config.yaml
win_length: 512
hidden_act: "silu"
depths: [3, 3, 3]
stem: "deep"
avg_pool_shortcut: true
init: "torch_default"
learning_rate: 0.0093
nesterov: false
orthogonalizer: "newton_schulz_5"
epochs: 74.0
lr_schedule: "cosine"
weight_decay: 0.04
Rows from block 6, named by matrix and row number. Rows with one number belong to one channel. Each number is 128 + 32 x the weight over its row's rms, rounded and kept within 0 to 255. All counts start at 0. After the name is the row's rms in percent of the matrix's.
# convs0: first 3x3 conv, stride 2 (model.blocks.6.convs.0.weight, 384x192x3x3), inputs 144-161, a 3x3 kernel for each
# convs1: second 3x3 conv (model.blocks.6.convs.1.weight, 384x384x3x3, transposed), outputs 144-161, a 3x3 kernel for each
convs0.32 102 [126 128 125 194 102 121 143 135 112  80 119 128  85 111 143 144 143 142 106 132 119 154 184 139 130 137 151 123 109 117 125 102 172  79  58  81 169 143 161 134  94 140 132  99 160  79 137  96  60 125 132 116 163 192 132 131 162 135 128 118 122 140 134 148 133 182 139 111 165 201 114 134 134  92  83 131  95  74 107 126  61 144 131 202 129 178 111 122 119  96 212  98  64  83 135 103 118 118  59 147  99  61 124 159 153 147 139 163 144 219 111 130 151  94 103 121  69 157 157 177 118 116 102 151 184 141 148 116  60 192 117 126  91 130 124 124 125 199 165 153 146  95 102 125 119 185 146  95  90 163 100 120 138  78 160 167 140  93 115 114 134 123]
convs1.32 106 [171 111 158 113  97 129 110  90  95  80 145 135 124 114 107 123 101  87 139 134 121 111 135  96 109 156  92 124 122 157 111 128 164 137  93 164  88 145  92  78 154 112 116 136 167 154 112 138 130 115  79 143 147  95 150 125 117  85  82 121 122  90 115 106 129 139 147 120 116 160 101 145 122  94  92 133 119 119 119 178 117 116 195 118 104 162 136  63  94 151 102 148 163 124 135 175 129 103 162 135 148 148 172 154  87 169  95 116 149 112 134 119 131 138 147 129 211 131 139 157 130 168 108 129 132 140 134  72 119 181 161  97  99 173 128 146 136 116 146 151 187 148 132 120 127  71 119 165 131 121 114 119 111 104 181 207 101 117 163 138 130  77]
convs0.33 100 [108 125 114 204 138 121 137 121 142 152 154 137 107 166  97 107 193 165  99 146 114 140 160 126 120 133 127 112  80  95 104 117 121 161 116 100 113 126 136  65  84 104  78  66  51 174  72 134  95 103 124 162 137 128 121  82 138  98  95 104  88  52 127 139  95 153 114 148  94 126 115 123 120 128 113 113 142 150  90 133 140  98 100 117 128 112 194  74 101 155 175 162 146 145 107 173 104 148 142 143  82 116  98  99 143 100 107 164 106  88  58 159 125 125 122 115 122 103 121 136 146  82 116 105 145 152 111  84 176 151 128 139 137 101 108  91  85 101 177 125  53  97  97  78 126 106  23 105 106 126  83 104  83 103 108 150 156 132 160 107 162 146]
convs1.33 100 [169 137 173 162 134 118  96  73 163 128 196 163  77 103 107 138 125  80 210 170 124 141 124  94 107 110  78 130 120 135 116 127 107 119 147  69 156 155  89  66 108 189 144 140 108 132 164 133 105  94 135 114 139 123  98 157 141 144 156 183 116 102  72 114 112 114 141 139 135 108 150  89 110  63 122 117 167 131 128 150 177  96 178 146 109 174 139 127 161 114 168 208 163 125 104 146 122 147 151 125 130 123 170 138  98 138  53 102 173 120 138 105 134 100 134 103 146 114 101  82  70 101 136 126 117 159 114 139 174 131 145  97 148 121 163 255 134  66 117 108 120  78 146 135 115 108 145  85 125 118 113 141  97 224  59 130 112 112 118 137 125 122]
convs0.34 104 [155 137 139 108 137 127  93 144 125 113 110 120 138 114 100 206 117  93 171 156  93 142 176 149 171 168 126 198 142 148 191 117  89 136  71 148 189 205 125  93 154 118 138 151  89 128 108  99 119 142  73 116  94 133 144  71 153 181 166 133 138 165 170  99 109 112 181 132 154 166 152 149 175 170 104 131 169 176  95 184 128 128 111  68  88  74 107 168  93 129 106  84 142 166 161  79 124 165 122 133 167 150  88 109 166 125  98  80 133 124 123 204 119 122 178 117  68 105 142 146  94  79  83 151 107 169 138 122  46  92 123 181 110 102 107 171 127 170 113 133 107 152 184 145 195 118  99 143 125 109 183  97 141  98  42 105 108 131 121 214 153 128]
convs1.34 097 [110 165 115 133 169 156 145  95 127 150 112  94 200 111 138 131 149 134 145 125 151 156 134  73 131 170 116 106 124  78 123 131 133 139  95 124 156 102 122 144 140 169 133 169 173 149 110  88 151 147 140  93 109 133  81 125 161 105 154 151 131 140 136 208 141  62 139 101 127 155 138 137 169 137 119 128 135 156  84 139 106  88 128 101 128 138 102 144 119 145 143 117 151  74 135 133 122 154 147  99 135 104 111 124 132 181 133 123 105 141 122 103 125 116 218 177 154 146 139 107  78 141 133  80 109 145 109 160  39 131 145 142 111 140 124 129 125 134 103  55 100 217  87 160 141 119 152  89 133 123 160 145 135 150 169 141 143 166 122  85 116 132]
convs0.35 099 [157 128 139 111 105 129 107  88 135  99  84 148 105  92 119 138 123 157  83 135 201 121 160 143 134 151 109 142 147 166 137 115 131 170 207 119 112  97 122 146 127 104 122 133 136 142 160 118 177 122 183 167 150 159 177 122  95  92 152 133  90 122  93 133 179  99 194  91 104 120 115  89 112 183 129 106 146 102 123 150  89 101 149 120 112 164 163 184 200 123 134 120  91 108 134 153 109 100 111 182 146 134 106 142 205  66  94 114 108 133 135 177 176 214 170 158  84 138 123 141 120 110 123  80 154 132 110 145 102 131  88 134  64 109 101 106 116 142 175 114  91  96  75  67  99  77 146 117  91 120 187 121 111  83  89 145 201 173 112 132 131 130]
convs1.35 097 [130 134  70 143 144 135 123 141 154  88  89 123 156 161 148 123 110 191 255 150 169 143 142 146 163 183  78  88  79  84 129  75 136 153 133 157 110  72 110 108 129 118 137 125 113 105 107 169 170 145 113 149 159 149  93 103 196 118 108 158 126 143 146 114 123 109 135 123 151 119 121 106 117  62 119  80 109  89 140  76 104 120  94 121 106  92 102 144 101 128 183 144  99 112 162 164 119 137 133 140 120 213 174 147 139 101 125 104 214 197 126  75 115 191  93  93 177 132 129 120 148 162  82  89 126 219  69 112  85 101 169 113 106  99 144 149  96 103 129 118 127 180  86  99 115 198 132  96 148 121 136 119 111 201 115 141  86  81  72 105 136 118]
convs0.36 101 [161 133  94  94  90 137 118 104  81 133 145 139 108  90  85  74  96 135 157 124 129 127 143 136 136 152 100 152 115 167 147  93 129 117 127  85 148 104 111 165 147  75 102 119 156 211 209 108 129 120  72  95 103 131  96 133 120 150  67 166 115 113 147  88  72  96 143  78 184 142 143 146 126 100 109 136 174 153 182 124 104  94 132 128 139 160 110 109  90 103 162 104 135 148 157 191 101 137 119 142 112  78 105 103  83 120 128 107  88  89 148 149 111 120 128 181 147  91 136 116  81  94 111  85 129 100 109 109 121 161 135 130 145 157  81 177 146 151  66 104 140 144  79 112 139  83 161 143 119 110 161  88 105  80 176 140  97 160 202 176 146 130]
convs1.36 100 [136 170 184 102 130 172 121  82 148 121 181 112  73  94  87 157 104 149 105  59 101 100 126 104  66 163 107 149 208  83 112 120 135 143 115 131  78 114 135 184 127  88 140 174 158 126 149  86 119 118 163  88 129  72  86 102 107  93  92 148 131 201 243 136 147 200 142  99 134  71 142 128 106 134 134 115 129 172 129 138 109  45 125 107 138 126 146 118 118 156  87 171 176  80 152  90 103 123  77  77 109 107  69 146 189 150 158 126 114 110 132 109 133 129 130 112  85  92  99  86 119 121 104 183 137 128 133 145 130 164 137  91 126 196 144 154 135  86 115  99 104 121  89  80 108 106 140 132 132 115 159 151 128 109 133  53 154 147  90 147 117 132]
convs0.37 101 [129 110  94  64  86 100 140 124  97 131 114 129  93 119 141 132 105 163 186 216 131 144 151 103  56  75 114 124 142 154  88  84 129 224 113 100 124 138 133 161 150 135 135 125 155 101 175 138  83 154 104  87  71 112  97  50  69 139 163 174 108  86 150 109  80 136  96 136  94  61  96 123 183 223 189 122 168  99 125 141 148 124  99 108 159  78 100 158 101  80 134  85  94 109  97 196 101 181 197  97  73 119  79 126 140  91 151 156 122 123 187 145 117  92 133 113 141 117 126 213  86  87  97 133 101  82  97 121 127 127 123 102 156 124 151 164 149 129 160 113 147 214 173 112 237 157 143 194 146 126 113 141 112 163 142 110 152 147 119 122  97  81]
convs1.37 105 [113 174 214 153 141 138 140 136  73 122 151 152 151 126 197 147 135 104  92 103 128 125 112 165 146 121 115 135 138 167 181 140 163  90 149 127 136  90 108  60 151 152 166 135 117  81 164 143  78 129 122 156 105 130 153 141  82  97 102  97  98 107 124 126 113 148 111  98 115 155 133 111 216 151 120  84  89  90 110 103  77 103 149  96 189 127 118 138 115 143 125 122 212  81  97 126 138  91 123 107 135 119  74  98  91 136  88 137 199 217 127  80  90 146 171 156 129 192  98 137 156 144 104 126 111 131 139 163 163 144 159 126 153 161  86  71  95 136 119  99 119 125 110 124 163  86 122 128 129 129 129 179 182  90  94 107 246 162 164 149  81  52]
convs0.38 102 [ 92 100 131 125 155 135 108  94 133  96 145 100 111  97 107 130 112 109  79 111 132  50 116 170 175 100 111 164 178  97  85  94 116  85 132 189 113 111 152 132 106 133 140 143  95 111 169 115 158 134 186 119 128 106  93  78  72 154 147 111 185 147 128 184 125 111 124 151 102 172 136  89 150 121 150 103 118 127 140 162 135 100  66 121 131 209 157 165 180 144 119 152 153 108 103 105 142 133  85 150 163 104 138 146  96 158 190 153 156  93  63 155 129 141  81  77 125 124 122 143  87 106 132 122 113  91  55 100 124 112 133 167  93 114 117 142 159 176 134 121  85  94  83  88 117 164  84 106 118  98 132 154 164 146 136 132  96  82 105  91 143 142]
convs1.38 104 [136 148 118  96 123 127 103 174 104 142 152 148 133  86  89  83 152 129 165 111 146 108 156 105 113 148 125  64 126 128  97  90  96 119 130 142 188 147 104 150 117 119 170  69 111 164 107 109 145 153 105 108 113 120 105 123 160 148  69  70 173 135 163 127 152 132 144 123 167 133 150 100 138 122  98 114 119 126 138 132 131  86 110 128 160 142 146 160 134 131 161 150  96 108 170 160 115  97 164 139 114 170 165 141 216  84 140 174 140 142 154 120 120 134  41 163 142  53 176 107 107 151 150 147  62  76 137  67 126 115  85  93 106  70 131 158 121 132 151 131 153 154 127 136 153 141 136 193 148  89  98 171 144 183 169 175 122 152 150  95 102 120]
convs0.39 100 [ 71  88 158 133 115 145 115 117 149  75 104 141  80 133 103  87  89  60 140 155  95 159 112 107 140 116 119 107 106 154 129 113 136  71 142 223 154  97 158 128 168 154 155 121 110 123 172  92  90  93 142 113  88 151 115 155 199 176 177 105 139 159 151 104 131 137 143 127 139 149  99 103 153 110 137 131 126 121 195 190 171 111  92 110  74 134 118 128 115  82 159 124 111  88 153 120 136 121 131  99 139  92 118  79  63 104 114 155 172 144 119 122 109 100 119 117 155  76 138 149 129 160 184 175 141 124  77  58  91 124  76 132 179 225 163 164 130 131 138 110 126 127 116  98 120  87  71 134 177 115 167 123  78 145 114 143 117 152 116 159  79  98]
convs1.39 101 [144  85 136 105 132  96 116 125  89 109 123 133 125 165 111 138 107  70 175 174 137  94 112 152 142 118 135 112 148 163 155 177 147 128 139 146 173 123 128 158 130 201 110 132 135 193 172 117 100 111 148 174 119 118 160 155 142 125 129 154 107 127 159 114  74  98 107 129 121 130  88 183 190 124 185  81  93 133 134  95 157 139  87  69 162 105  84 141 103 117 115 153 143 101  68  98  92  68 127 176 112  89 121 132 102 148 194 162 149  98 103  94 114  92 150 124  41 169 198 126  81 132 164  98 116 150 111  97 142 114  67  92  83  98  75 133 126 109  91  68 142 127 165 160 127 118 179 115 156 137 124 178 143 126 122 133 155  96 128 172 119  63]
convs0.40 101 [134  86 111 168 102  66 149 122 176 114 168 154 144 150 153 100 127 139 132 142 203 121 156 130 122 110  97 132 118 106  84  89 122 106 162 160 162 165 149  75 109 101 162  94 124 156  64 185 152 120 123 179 150 133 130 112 126 132 134 105 108  97 150 103  76  81 134 142 129 136 154 128 103 111 117 125 171 171  91 175 134  97 141  76 126 140 159 192 178 167 154 137 181 163 120 143 136 105 170 120  99  57 144  77  61 104  90  91  65 141  71 122 185 129 119 106 109 122 117 102 127 112 117 171 133 133 110 127  78 127 133 146  72  92 105  81 129 126  86 119  92 136 110  73 124 129  86 107 152 162 102 165 113 159 142 128 128 112 100 113  90 108]
convs1.40 112 [131 118 153 136  94 115 137 155 130 145  77 113 140 178 168 131 129 148 150  99  79  91 142 114 241 151 102 142  55  83 115 157 137 116  93 119 110 142 215 146 159 217 115 103 111  94 150 140 117  76 121 160 135 113 161 203 101 145 102 147 154 133 133 132 122  85 142 127 148 123 138 111  66  99 104 124 113 164 172 149  73 120  65 100 182 170 117 145 134 128 111 157 117 135 109 128 118 156 144  93  78 112 103 121 145 131 151 124 129  84  44 102 135 129 126 136 173  81 141 242 139 111 152 136 132 139 130 141 173 181 172 129 131 151 117 120  69 114 136 177  99 111 123 193 140 116 147 164 168 149 120 111 115 171  86 117  98 140 166 142 139  93]
convs0.41 101 [ 88 100  95 117  79  82 132 129 162 104 105  71  84 120 115 132 132 131  91 118 169  96 110 162 117 138 123 170  92 104 130 150 123 137  63 151 137 134 123 117  97  95 157 134 156 101 114  82 109 121 141  75  77 141 151 110 143 108  96  90  90  93 149  86 107 130 107  91 119 103 136 122 184 144  82 115  95  79 129 189 190  94 120  90 162 105 124 115 138 134 104 101  49 182 134 119 166 185 126 123 101 109 139 180 141  99 125  90  94 132 138 125 144 158  69 120 133 155 178 150  97 129 143 134 103 125 184 170 195 102 139 196 162 140 201 129  89  74 102 122 153 117 123 140 170 154 142 123 127 152  81  87  93 142 172  86 117 122 126 143 144 160]
convs1.41 105 [187 141 106 108  86  76  79  84 158 101  86 124 159 106 104 138 113 129 160 194 139 161 121 117 152 102  89 134 127 203 144 225 114 104 148  91 115  74 152 205 179 140 135 192 164  76 100 125 132 118 171 109 138 125 114 184 129 112 162 121 109  98 103 175 178 188 153 146 145 147 125 131 109 141 110  96  92 123 148 100  71  44 135 140 119 118 146 163 106  96  38  97 107  98 174 125 113  90 120 142 255  83 170 141  70 107 172 141 104 116 143 160  82  95 121  99 101 109 111 132 163 156 169 132 113 128 192 198 148 118 137  97 135 110 172 140 143  90 188 140 143 149 174 111 139 155 151 129 175 153 159 157 134 167 209 163 109 155 155 106 118 155]
convs0.42 100 [106 108 124 101 109 113 169 155 138 141 147 134 107 125 121 162 157 123 115 117 158 140  87  97 154 188 175 105 154 138 108 109 124 166 118  90 151 111  91 148 117 147  96 165 221 120  94 132 135 102 144 136 130 170  70  75 120 158 184 185 118  91 134  98  85 130 220 121 114 153 139 146 174 228 160  93 120 146 122 151 157  55 109 172 122 114  65 134 126  89  87  86  76 159 118 153 127 120  91 104 124 160  98 115 127 113 141  89 111  89  82 109 138  90 181 135 166  79  85  69 149 120 184 115 150 101 173 114 122  76 135 159 158 157 141 102 131  90 132 160 149 109 125 100 124 116 145 119  82  87 128 128  57 139 127  99 150  84  93 106 103 140]
convs1.42 108 [155 105 149 170 126 108 108  97 115  90 133 108 173 180 134  68 185 184 105 107 153 120 138 111  81 135 129 180 180 180 168 118 100 172 157 123  67  96 120 193 163 146 132 176 105 144 148 158 176 134 173 149  96 146 149  64 134 103 138 201 166 101 136 125  81 104 104 189 169 123  94  93 197 172 129 168 119 157 114 169 174 137 129  89  93 116  86  80  93 128 161 149 176  94 104 140 193 197 134 123 143 128  96 163 104 162 123 132 116  79 109 110 136 120 236 148 134 114 159 161 110 126 117 102 118 111 149 125 156  97 103  73  97  92 113 149 160  69 132 149  75 150 100  93 129  95 143 114 149 127 113 120 118  41 119 122 122  38 107 118 126  95]
convs0.43 101 [155 187 162 131 130 170 135 183 143 144 142 147 150 181 104 125 159  88 112  90  90  69  80  71 153 111 114  78  98 161 137 108 145 149  96 117 150 101 133 125 144  83 122  95 142 137  91 141  63 111 137 107 138 178  89  79 145 126 108 105 143 203 148 110  82  83 132 158 171 169 174 124 159 167 183  95 124 116  78 112  74  74  96 119  65 128 123 121 117 171 104 138 150 116 146 137 168 132 137 158 162 151 148 127 121 161 158 139 184 139  59 125 105  84 107  71  94 109 113  87 155 117 118 217  90  87 137 132  71 191 235 242 126 108 100 129 177 108 128 169 111 137 148 201 109 179 220  98  76  62 115  85  79  91  96 136 104 143 116 156 110 104]
convs1.43 103 [173 174 107 105 176 132 134 132 136  79 117 130 158 170 175 150 148 149 112 163 103 149 126 127 113 168  92 134 120 113 113  66 121 172  87  91 115 169 169 140 128 161 149 124 142  96 133 116 133 189 133 102 128 102 132 126 136  94 102 144 102 141 121 116 134 118 100 111 125 127  91 106 105 113 165 148 143 156 129 146 174 162 160 155 167 156 142 101 126  81 136  69  85 114 111 141  77 107 159 112 133 137  71 147 100 150 178 184  83 149  95  46  54  65 106  99 110  95 126 148 122 112 151 151 143  76 169 116 144 137  59 133 203 166 178 172 132  95  94 147 167 162 147 135 151 136 140 100  75 204  92 117 142 123  98 166 228 141 147 125 180 131]
convs0.44 095 [125 116  98 108 125 133  95 103 142 122 130 147 133 177 129 116 105 110 130 136 108 104 127 133  60  88 139 158 143 103 102 136 122  79 107 154 117 102  96 112  97 109 106 123 121  99 152 130  96 100  75 110 116 145 118 132 133 147 188 148 133 129 118 131 127 191 124  94 153 116 107 130 113 111 187 122 106  50 148 136 135 180 188 158 189 170 109 187 184 213 102  89 126 167 174 170 138 179 173 173 203 168 133 125 116  99 153 145 108 102 149  87 127 156  67 101 106 114 161 168 116 141 124 125  91 116  68 123 109 137 110 111 109 130 155 104  79 164 101  94 114 158 119 110  92 134 130  82  63  80 165 113 139 137  95 100 151  87  80 145 110 107]
convs1.44 107 [102  55  66 182 104 170 157 153 141 100  70 104  99 141 143 160 199 134 196 199  86 101  96 104 120 127  79 118 159 135 128 127 105  91 144 142  91  68 157  86 145 149 137 171 183  72 112 139 113 131 152 125  88 171 123 175 175 121 135 163 126 155  96 138  98  64  94 119  80 165 136 155 126 107 127 114 136 127 103  64 112 117 198 135 105 115 137 105 127 124  73  87 138 146 150 142  78 172 132 191 239  97 177  99  96 116 103 122 149 130  86 137 123 183  92  97 102 174 148 102 117 157  67 113 136 198 116 114 150  68 165 138  56 106 108 137 124 114 159 162 118 131 116 117 144 137 163 120 146 111 138  90 136 126 162  75 114 178 201 125 152 121]
convs0.45 098 [125 106 145 131  86 137 151 114 147 159 201 164 151 141 152 105 131 119  82 101 114  84  99 154 152 122 147 104 104 148  58  76  76 151 112 158 163 158 110 169 154 137 113 157 156  73  83  73 170 144 137 130 113 152 105  89  98  84 140  77  55 102  84  94  46  85 114 136 139  86 102  91  93 124 100 104 143 116 126 108 111  73 110 131  79 113 106  96  59  76 106 127 141 138 184 148 104 141 172 158  93 150 148 117 105  86 157 142 149 167 127 125 162 107 104 108 171 109 157 107  87 108 125 227 134 107  65 131 143  77 101 109  99 128  90 209 148 120 107 144 148 161 115 125 136 124 166 162  89 176 118 128 140  52 127  98 128 143 154 128 154 131]
convs1.45 091 [122 132 180 118 127  99 138 150 127 153 107 201 110 131 190 120 131 115 114 194 118 128 120 139  60 147 199  96 154 126  78 136 108 172 100 118 125 130 166 152 129 127 141 140 118  77 130 152  82  74 169 116 123 173 119 147 127 154 133 136 159 137 169 135 108 202 130 185 171 105 102 133 115 126 115  96 135 163 189 127  99 141 189 184  93 141 155 112  86 116 140 114 129 112 145 120  97 122 128 175 142 185 117 133 125 149 134 145 226 189  96 187 135 167  76 191  96 132 143 177 194 145 176 139 136 151  81  79 107 145 116 126 130 140 153 111  94  69  66 123 116  88 146 144 106 194 147 120 119 131 163 112 135 123  87 130  50 118 110 174  97 171]
convs0.46 101 [117  95 148 114 109  92 140 142 195  82  95 121  81 160 119 152 158 199  95  84 135 147 112 107 133 121  98 113 137 134  91  93 128 128 117  80 129 144 148 182 130 130 125 165 139  71 133  72 143 105 126 112  98 176 100 115 128 145 132 100 100 131 166  76 125 146  75  95 115 151 148 133 172 136 102  98 113  99 158 198 120 154 120 172  98  96  97 110  95 116 120 115 136 102  76 125  96 104 137 174 125 108 121 105 126 120 113  93 112 146 120 113  60 119  87 120 121 115  81  89 109  71 104 132 162 139 109 112 137 120 147 109 130 141 108 130 136 191  93 115 127 173 174 137 139 122 122 109 155  92 112 130  98 205 185  92 137 146 145  99  74 108]
convs1.46 090 [161 108  85 134 169 144 161 154 140 172 156 159 118 113 187 119 139 144  85 143 155  81  76 216  71 144 155 128 173 154 118 119 113  97 113 159  79  97 234 128 131  82  82 121 149 123  93  99 143 132 108 117 115 175 187  67 112 103 168 176 170 109 107 166 166  46 137 156 116 123 129  95 118 103 152  95 146 224 138 144  67 150 108 130 144 121 131  47  67 102 164 152 109 136 177 139  99 145 165  97 149 113 148 196 104 141 129 118 156 155  73 138 136  94 138 137 110 130 129 142 155  76 107 126 113 139 108 136 159 126 149  99 116 151 134  77 103 138 110 154 155 139 169 124 124  83  96 140 103  82  73 146 133  85 134 134  99 143 119 157 128 123]
convs0.47 101 [157 160 119 101 132 167 115 134 116 167 186 139 115 128 154 122 115 172 193  88  99 150 107 145 129 174 136  87 149 156 127 100 124 189 109 135 125  91 117 120  89  89  77 122 108 140 156 165 114 139 134  53 126 110  97 117 168  83 120 139  56 114 171  89 120 155 123 118 100 128 162 221  62  65  59 151 138 144 140 125 131 128 118 104 104 124 100 152 159 154 130 110 166 239 145 107 149 149 109 154 144  74 131 134 108 112 110 146 130 123 105 152 149 109 145  94  92 116 102 123 134 115 111 107  72  86 162 171 191  86  90  71 181  82  90 151 152 101 138 109 115  78  76 117 125 152 121  93 120 127  64 124 134 125 168 123 122 115 129 138 113 139]
convs1.47 104 [118 139 137 143  66 116 148 123 107 107 140 210  82 109 124 163  38  88 136 165 135 118 127 102 102 131 161 100 144 121  92 118 181 136 129 161 116 172 169  75 117  97  92 101 107 121 146 132  61 127 105 114 108 157 134 107 149 114 110 113 138 155 162 102 100 131 128 131 159 102 138 175 117 140  85 137 120 149 125  78 154 149 165 155 134 167 114 118 157  80 144 119 188 113  59 110 116 160 131 120 126 156  98  84 154 122 144 171 184 104  80 198 139 154  35 112 118  96 114 145 149 125  95 115  78 124  98 121  75 174 162 109  95 139  49 108 191 183  43 119 138 128 154 106 130 175 130  94 107 130 129 147 177 151 151  55  35 149 119 135 128 138]
convs0.48 100 [ 74 124 128 118 168 128 108 114  83 174 178 110 166 113  83 129 144 121 106 102  46 132 152  94 120 175 122 195 130  99 164 170 103  97  55 129 127 124 133 143 119 135  73 146 145 118 131 161  98 105 124 128 148  84 104 101 146 134 156 159 101 143 120 104 151 126 177 150 145 126 121 100 129  98  90 127 147  63 164 144 145 145 167 155 146 120 135 173 131  64 121  92 119 104 134 141 131 132 137 136 126 123 182 204 208 129 159  72 118 106 166 131 132 130 123 120 159 122 141 157 209 179  96 184 200 178  99 110 119 245 154  40  93  99 127 191 133 136 108  82  79 113 121 117 155 188 135 102 176 161 119  91 158 138 184 200 114 110  92 128 156  92]
convs1.48 099 [180 191 136 155  92 126 142 134 163 166  78  91 144 139 158 108 155 135 121 112 100 167 140 138 108 122  95  97 147 185 128 173 126  87  69 113 128 103  88 162 135 171 109  98 117 164 137 188 110 119 153 175 166 126 112 136 137 103 162  93 121 143 127  83 115 107 174 109 112 145 152 115 137  69 130 140  94 135  93  95 132 172 113 134 125 133 106 144 151 103  87 132 106  94  52 112 157 136 121 164 127 201 164  78 109 131 135 134 141 154 121 202  90 169  98  97 146 209 128 127 147 111 181 124 119 133 135 139 123  96 111 183  54 138 103 202 177  92  90 113 153 151 101 100 184 100 101 132  71 171 169 140  57 126 167 105 147 135  81 123 141 196]
convs0.49 099 [162 147 112 138 156 103 163 154 132 110  80  84 200 145  82 147 177 138 105 107 149 152 110 145 149 132 139 121 107  94  50  78  88  79 136 126 102  86 131 165 180 113 103 135  98 138 135 142 145 147 155 108  90 107 111 105 203 116 137  97  93 116 143 153 114 106  95 128 146 138 131 132 119 122 113 126 121 152  62 186 177 125 124 107  92 112 106 140 140 124  92 100 111 151 102  95 107 133 128  94 137 121 140 111 132  98 105 120 117 111 149  65  86  78  84 155 114 194 127 159 113 102 133 162 138 114 125  91  62  96 103 159 113 121 116 134  87  82 122 108 146 155 153 108 161 131  83  62  60 107  84 111 110 133  88  88  69  95 153 170 116 125]
convs1.49 109 [129 155  63 114 175 119 182 145 120  67 122 183  98 150  73 126 130  74 172 162  59 144 164 157 148 119 198 135 123 139 130 118 113 116  79 130 113 130 106 120  90  69 148  90  58 162 137 110 146 115 165 143 155 145 126 198 168 138 147 209 135 131 148  98 122 124 155 135  98 138 149  92  77 119 110 137 115 130 133 118 140  99 135 104 131 188 175 135 172 154 145 139 131  81 144  94 148  98 115 189 107 174 105 149 138 129 156  91 105  97 118 143 114 134 119 114  97 140  93 129 121  63 133  61 113 158 167 142  83  83 113 140 115 204 142 246 208 122 124 159  98 136 121 145 148 137 181  96  64 158 154 133  70  92 158  76 143 116 111 116  97 125]
convs0.50 100 [126 133 137  99 117 138 145 102 173 118 107 145 128  87 161 142 187 118 187 193 155 126 147 119 121 137 120  81 104  93  96 103  88  75  76  98  78 107 125 121 137 128 132 108 142 181 129 122 116 119 127 121 117 184 130 129 124 146 102  73  94 107 118  87 123  93 110 144  93 162  85  73 103 132  89 144  75  90 133 101 144 142 122  83  95  73  74 150 154  62  97 114 154  95 115  96 117 142 136 161 171 153  90  78  91  89  70  82  83 128 173 155 144 121 109 105  56  99 130  93 229 184 102  91 152 133 136 146 135 133 135  98 193 180 118 136 114 137 136 147 157 131 117 128 161 134 148 134 113 145 127 118 147  85  74 164 102 118 138 154  80 109]
convs1.50 084 [ 87 169 136 105 123  98 141 134 145 165 150 152 102  89 167 117 122 103 128 120 200 101  83 116  75  87 122  95 105 129 162 130 119 103 125 171 255 159 250 120 120 114 151 126 131  99 188 169 145 120 106 134 123 131 135  87 138 143 180  88 115  94  94  54  99  91  96  93 110 125 111  80 147  64  85 140 185 119 103 113  92 142 120 118  85  64 100  77  95 137 119  82 226 153 138 104 172 137 119  53 155 139 114 139 120 128 107 152 183 208 139 126 169  63  93 118 119 165 163 104 137 180 133 132 112  81 104 127 133 146 142 117  99 122 108 114 146 114 103 116 181 130 133 109 124 122 108 103  92  70 176 142 173 167  93 105 111 158 160 109 109 135]
convs0.51 101 [ 98  88 101 155 133 149 109 126 117 133 149 105 159 106 112 102 138 139 111 146 137 141 137 120 152 143 140 150 151 168 165 214  66 149 114 166  97 168 137 194 125 130 167 140 111  76  97  93 144 122  92 158 144 132 153 149 126  91 154  82  80 118 153 137 136 123 112 138 165 110 164 132 169 150 161 116  29 144 169 102 112 160 113  92 144  74 100 114 110 118 127 122 161 137 176 114 131  76 104  55 153 178 125 129 146 120 106 112 167 130 115 121 110 147  68 112  77 161 115 140 153  90 116  80 125 180 151 151 209 158 123 109 111 160 143  85  61  93 101 120 160 123 162 108 124 170 140 100 118 180  94  83 122 118  92 107 176 133  86  87 131  77]
convs1.51 097 [ 78  75 173 176 177 119 140 113 177  94  84 101 172 129  96 105 128 149 109  43 161  89 131 157 121 141 142 124 140 132 133  91 186 108  75 107 187 126 100 157 192 114  96 132 151 127 135 122 124 109 135 112 176 133 125 130 100 145 156 163 156 127 131  96  94 122 188 151 100 143 163 118 173  66 209 160 127 102 146 103 101 146 132 106 138  70 119 139 141 150 118  99 125 125 167 115 145 138 126  69 165  86 147 123 125 164 138  84 152  98 137 193 153 153 133 129 176 125 200  92 105  89 112 147 165 101  92 178  66 150 115 152 149 172 134  84  91 158  98 121 128 105 144 146 157 137 127  92 103  89 148 101 108 150 146 167 112 110  74  79  96 179]
convs0.52 101 [155 114  85 120 146  88  88 101 108 110 105  98 131 146  70 113  78  98 170 137  97  42  65 116  97 112 112 111 105 110 115 171 157 117  64 114 117 114 108 153 149 192 105 127 107 114  96 128  96 109 150 115  70 151 127 112 130  49 104  94 125 121 117 137 162 146 144 139 191 188 123 202  95  84  87 159 171 140 136 113 118 180 184 170 121 137 129 160 136 149 115 140 165  77  69 164 114 115 126 163 144 158 137 151 107  84 123 127  96 121 175 116 158 159 104 155 149 110 121 131 124 125 163 103 110 157 134  92 128 139 145 145 138  92  84 118  86 157 141 112 124 160 150 145 128 150 112 122 108 107 132 121 163 109 223 119 110 132 148 156 181 128]
convs1.52 101 [157  74  99 138  97 113 103 113 141 120 121 131  86 110 115 136 163 122  96  85 133  99 164 120 123 101 137  90 151 123 129 149  94 136 123  96 108 123 247 121 103 149 135 122 142 188 147 169  64  58 169 152 128 180 111 196  61  94 147 154 150 125 208 147 101 167  63  98 102 106 110 128  69 108 140 134 134 175 122  87  60 124  98  71 102 122 144  68 126 158 156 152 106 111 155 120 127  87 106 158 102 125 125 105 119 153 146  82  83  79  81 163 147 107 158 208 109 133 102 125 115  98 175 151 121 120 156  93 123 113  65 119 104 123 115 163 125  96 101 100 154 120 143 101 113 120 197 101 147 117  82  92 171  89  91 119  91 117 174 148 124 143]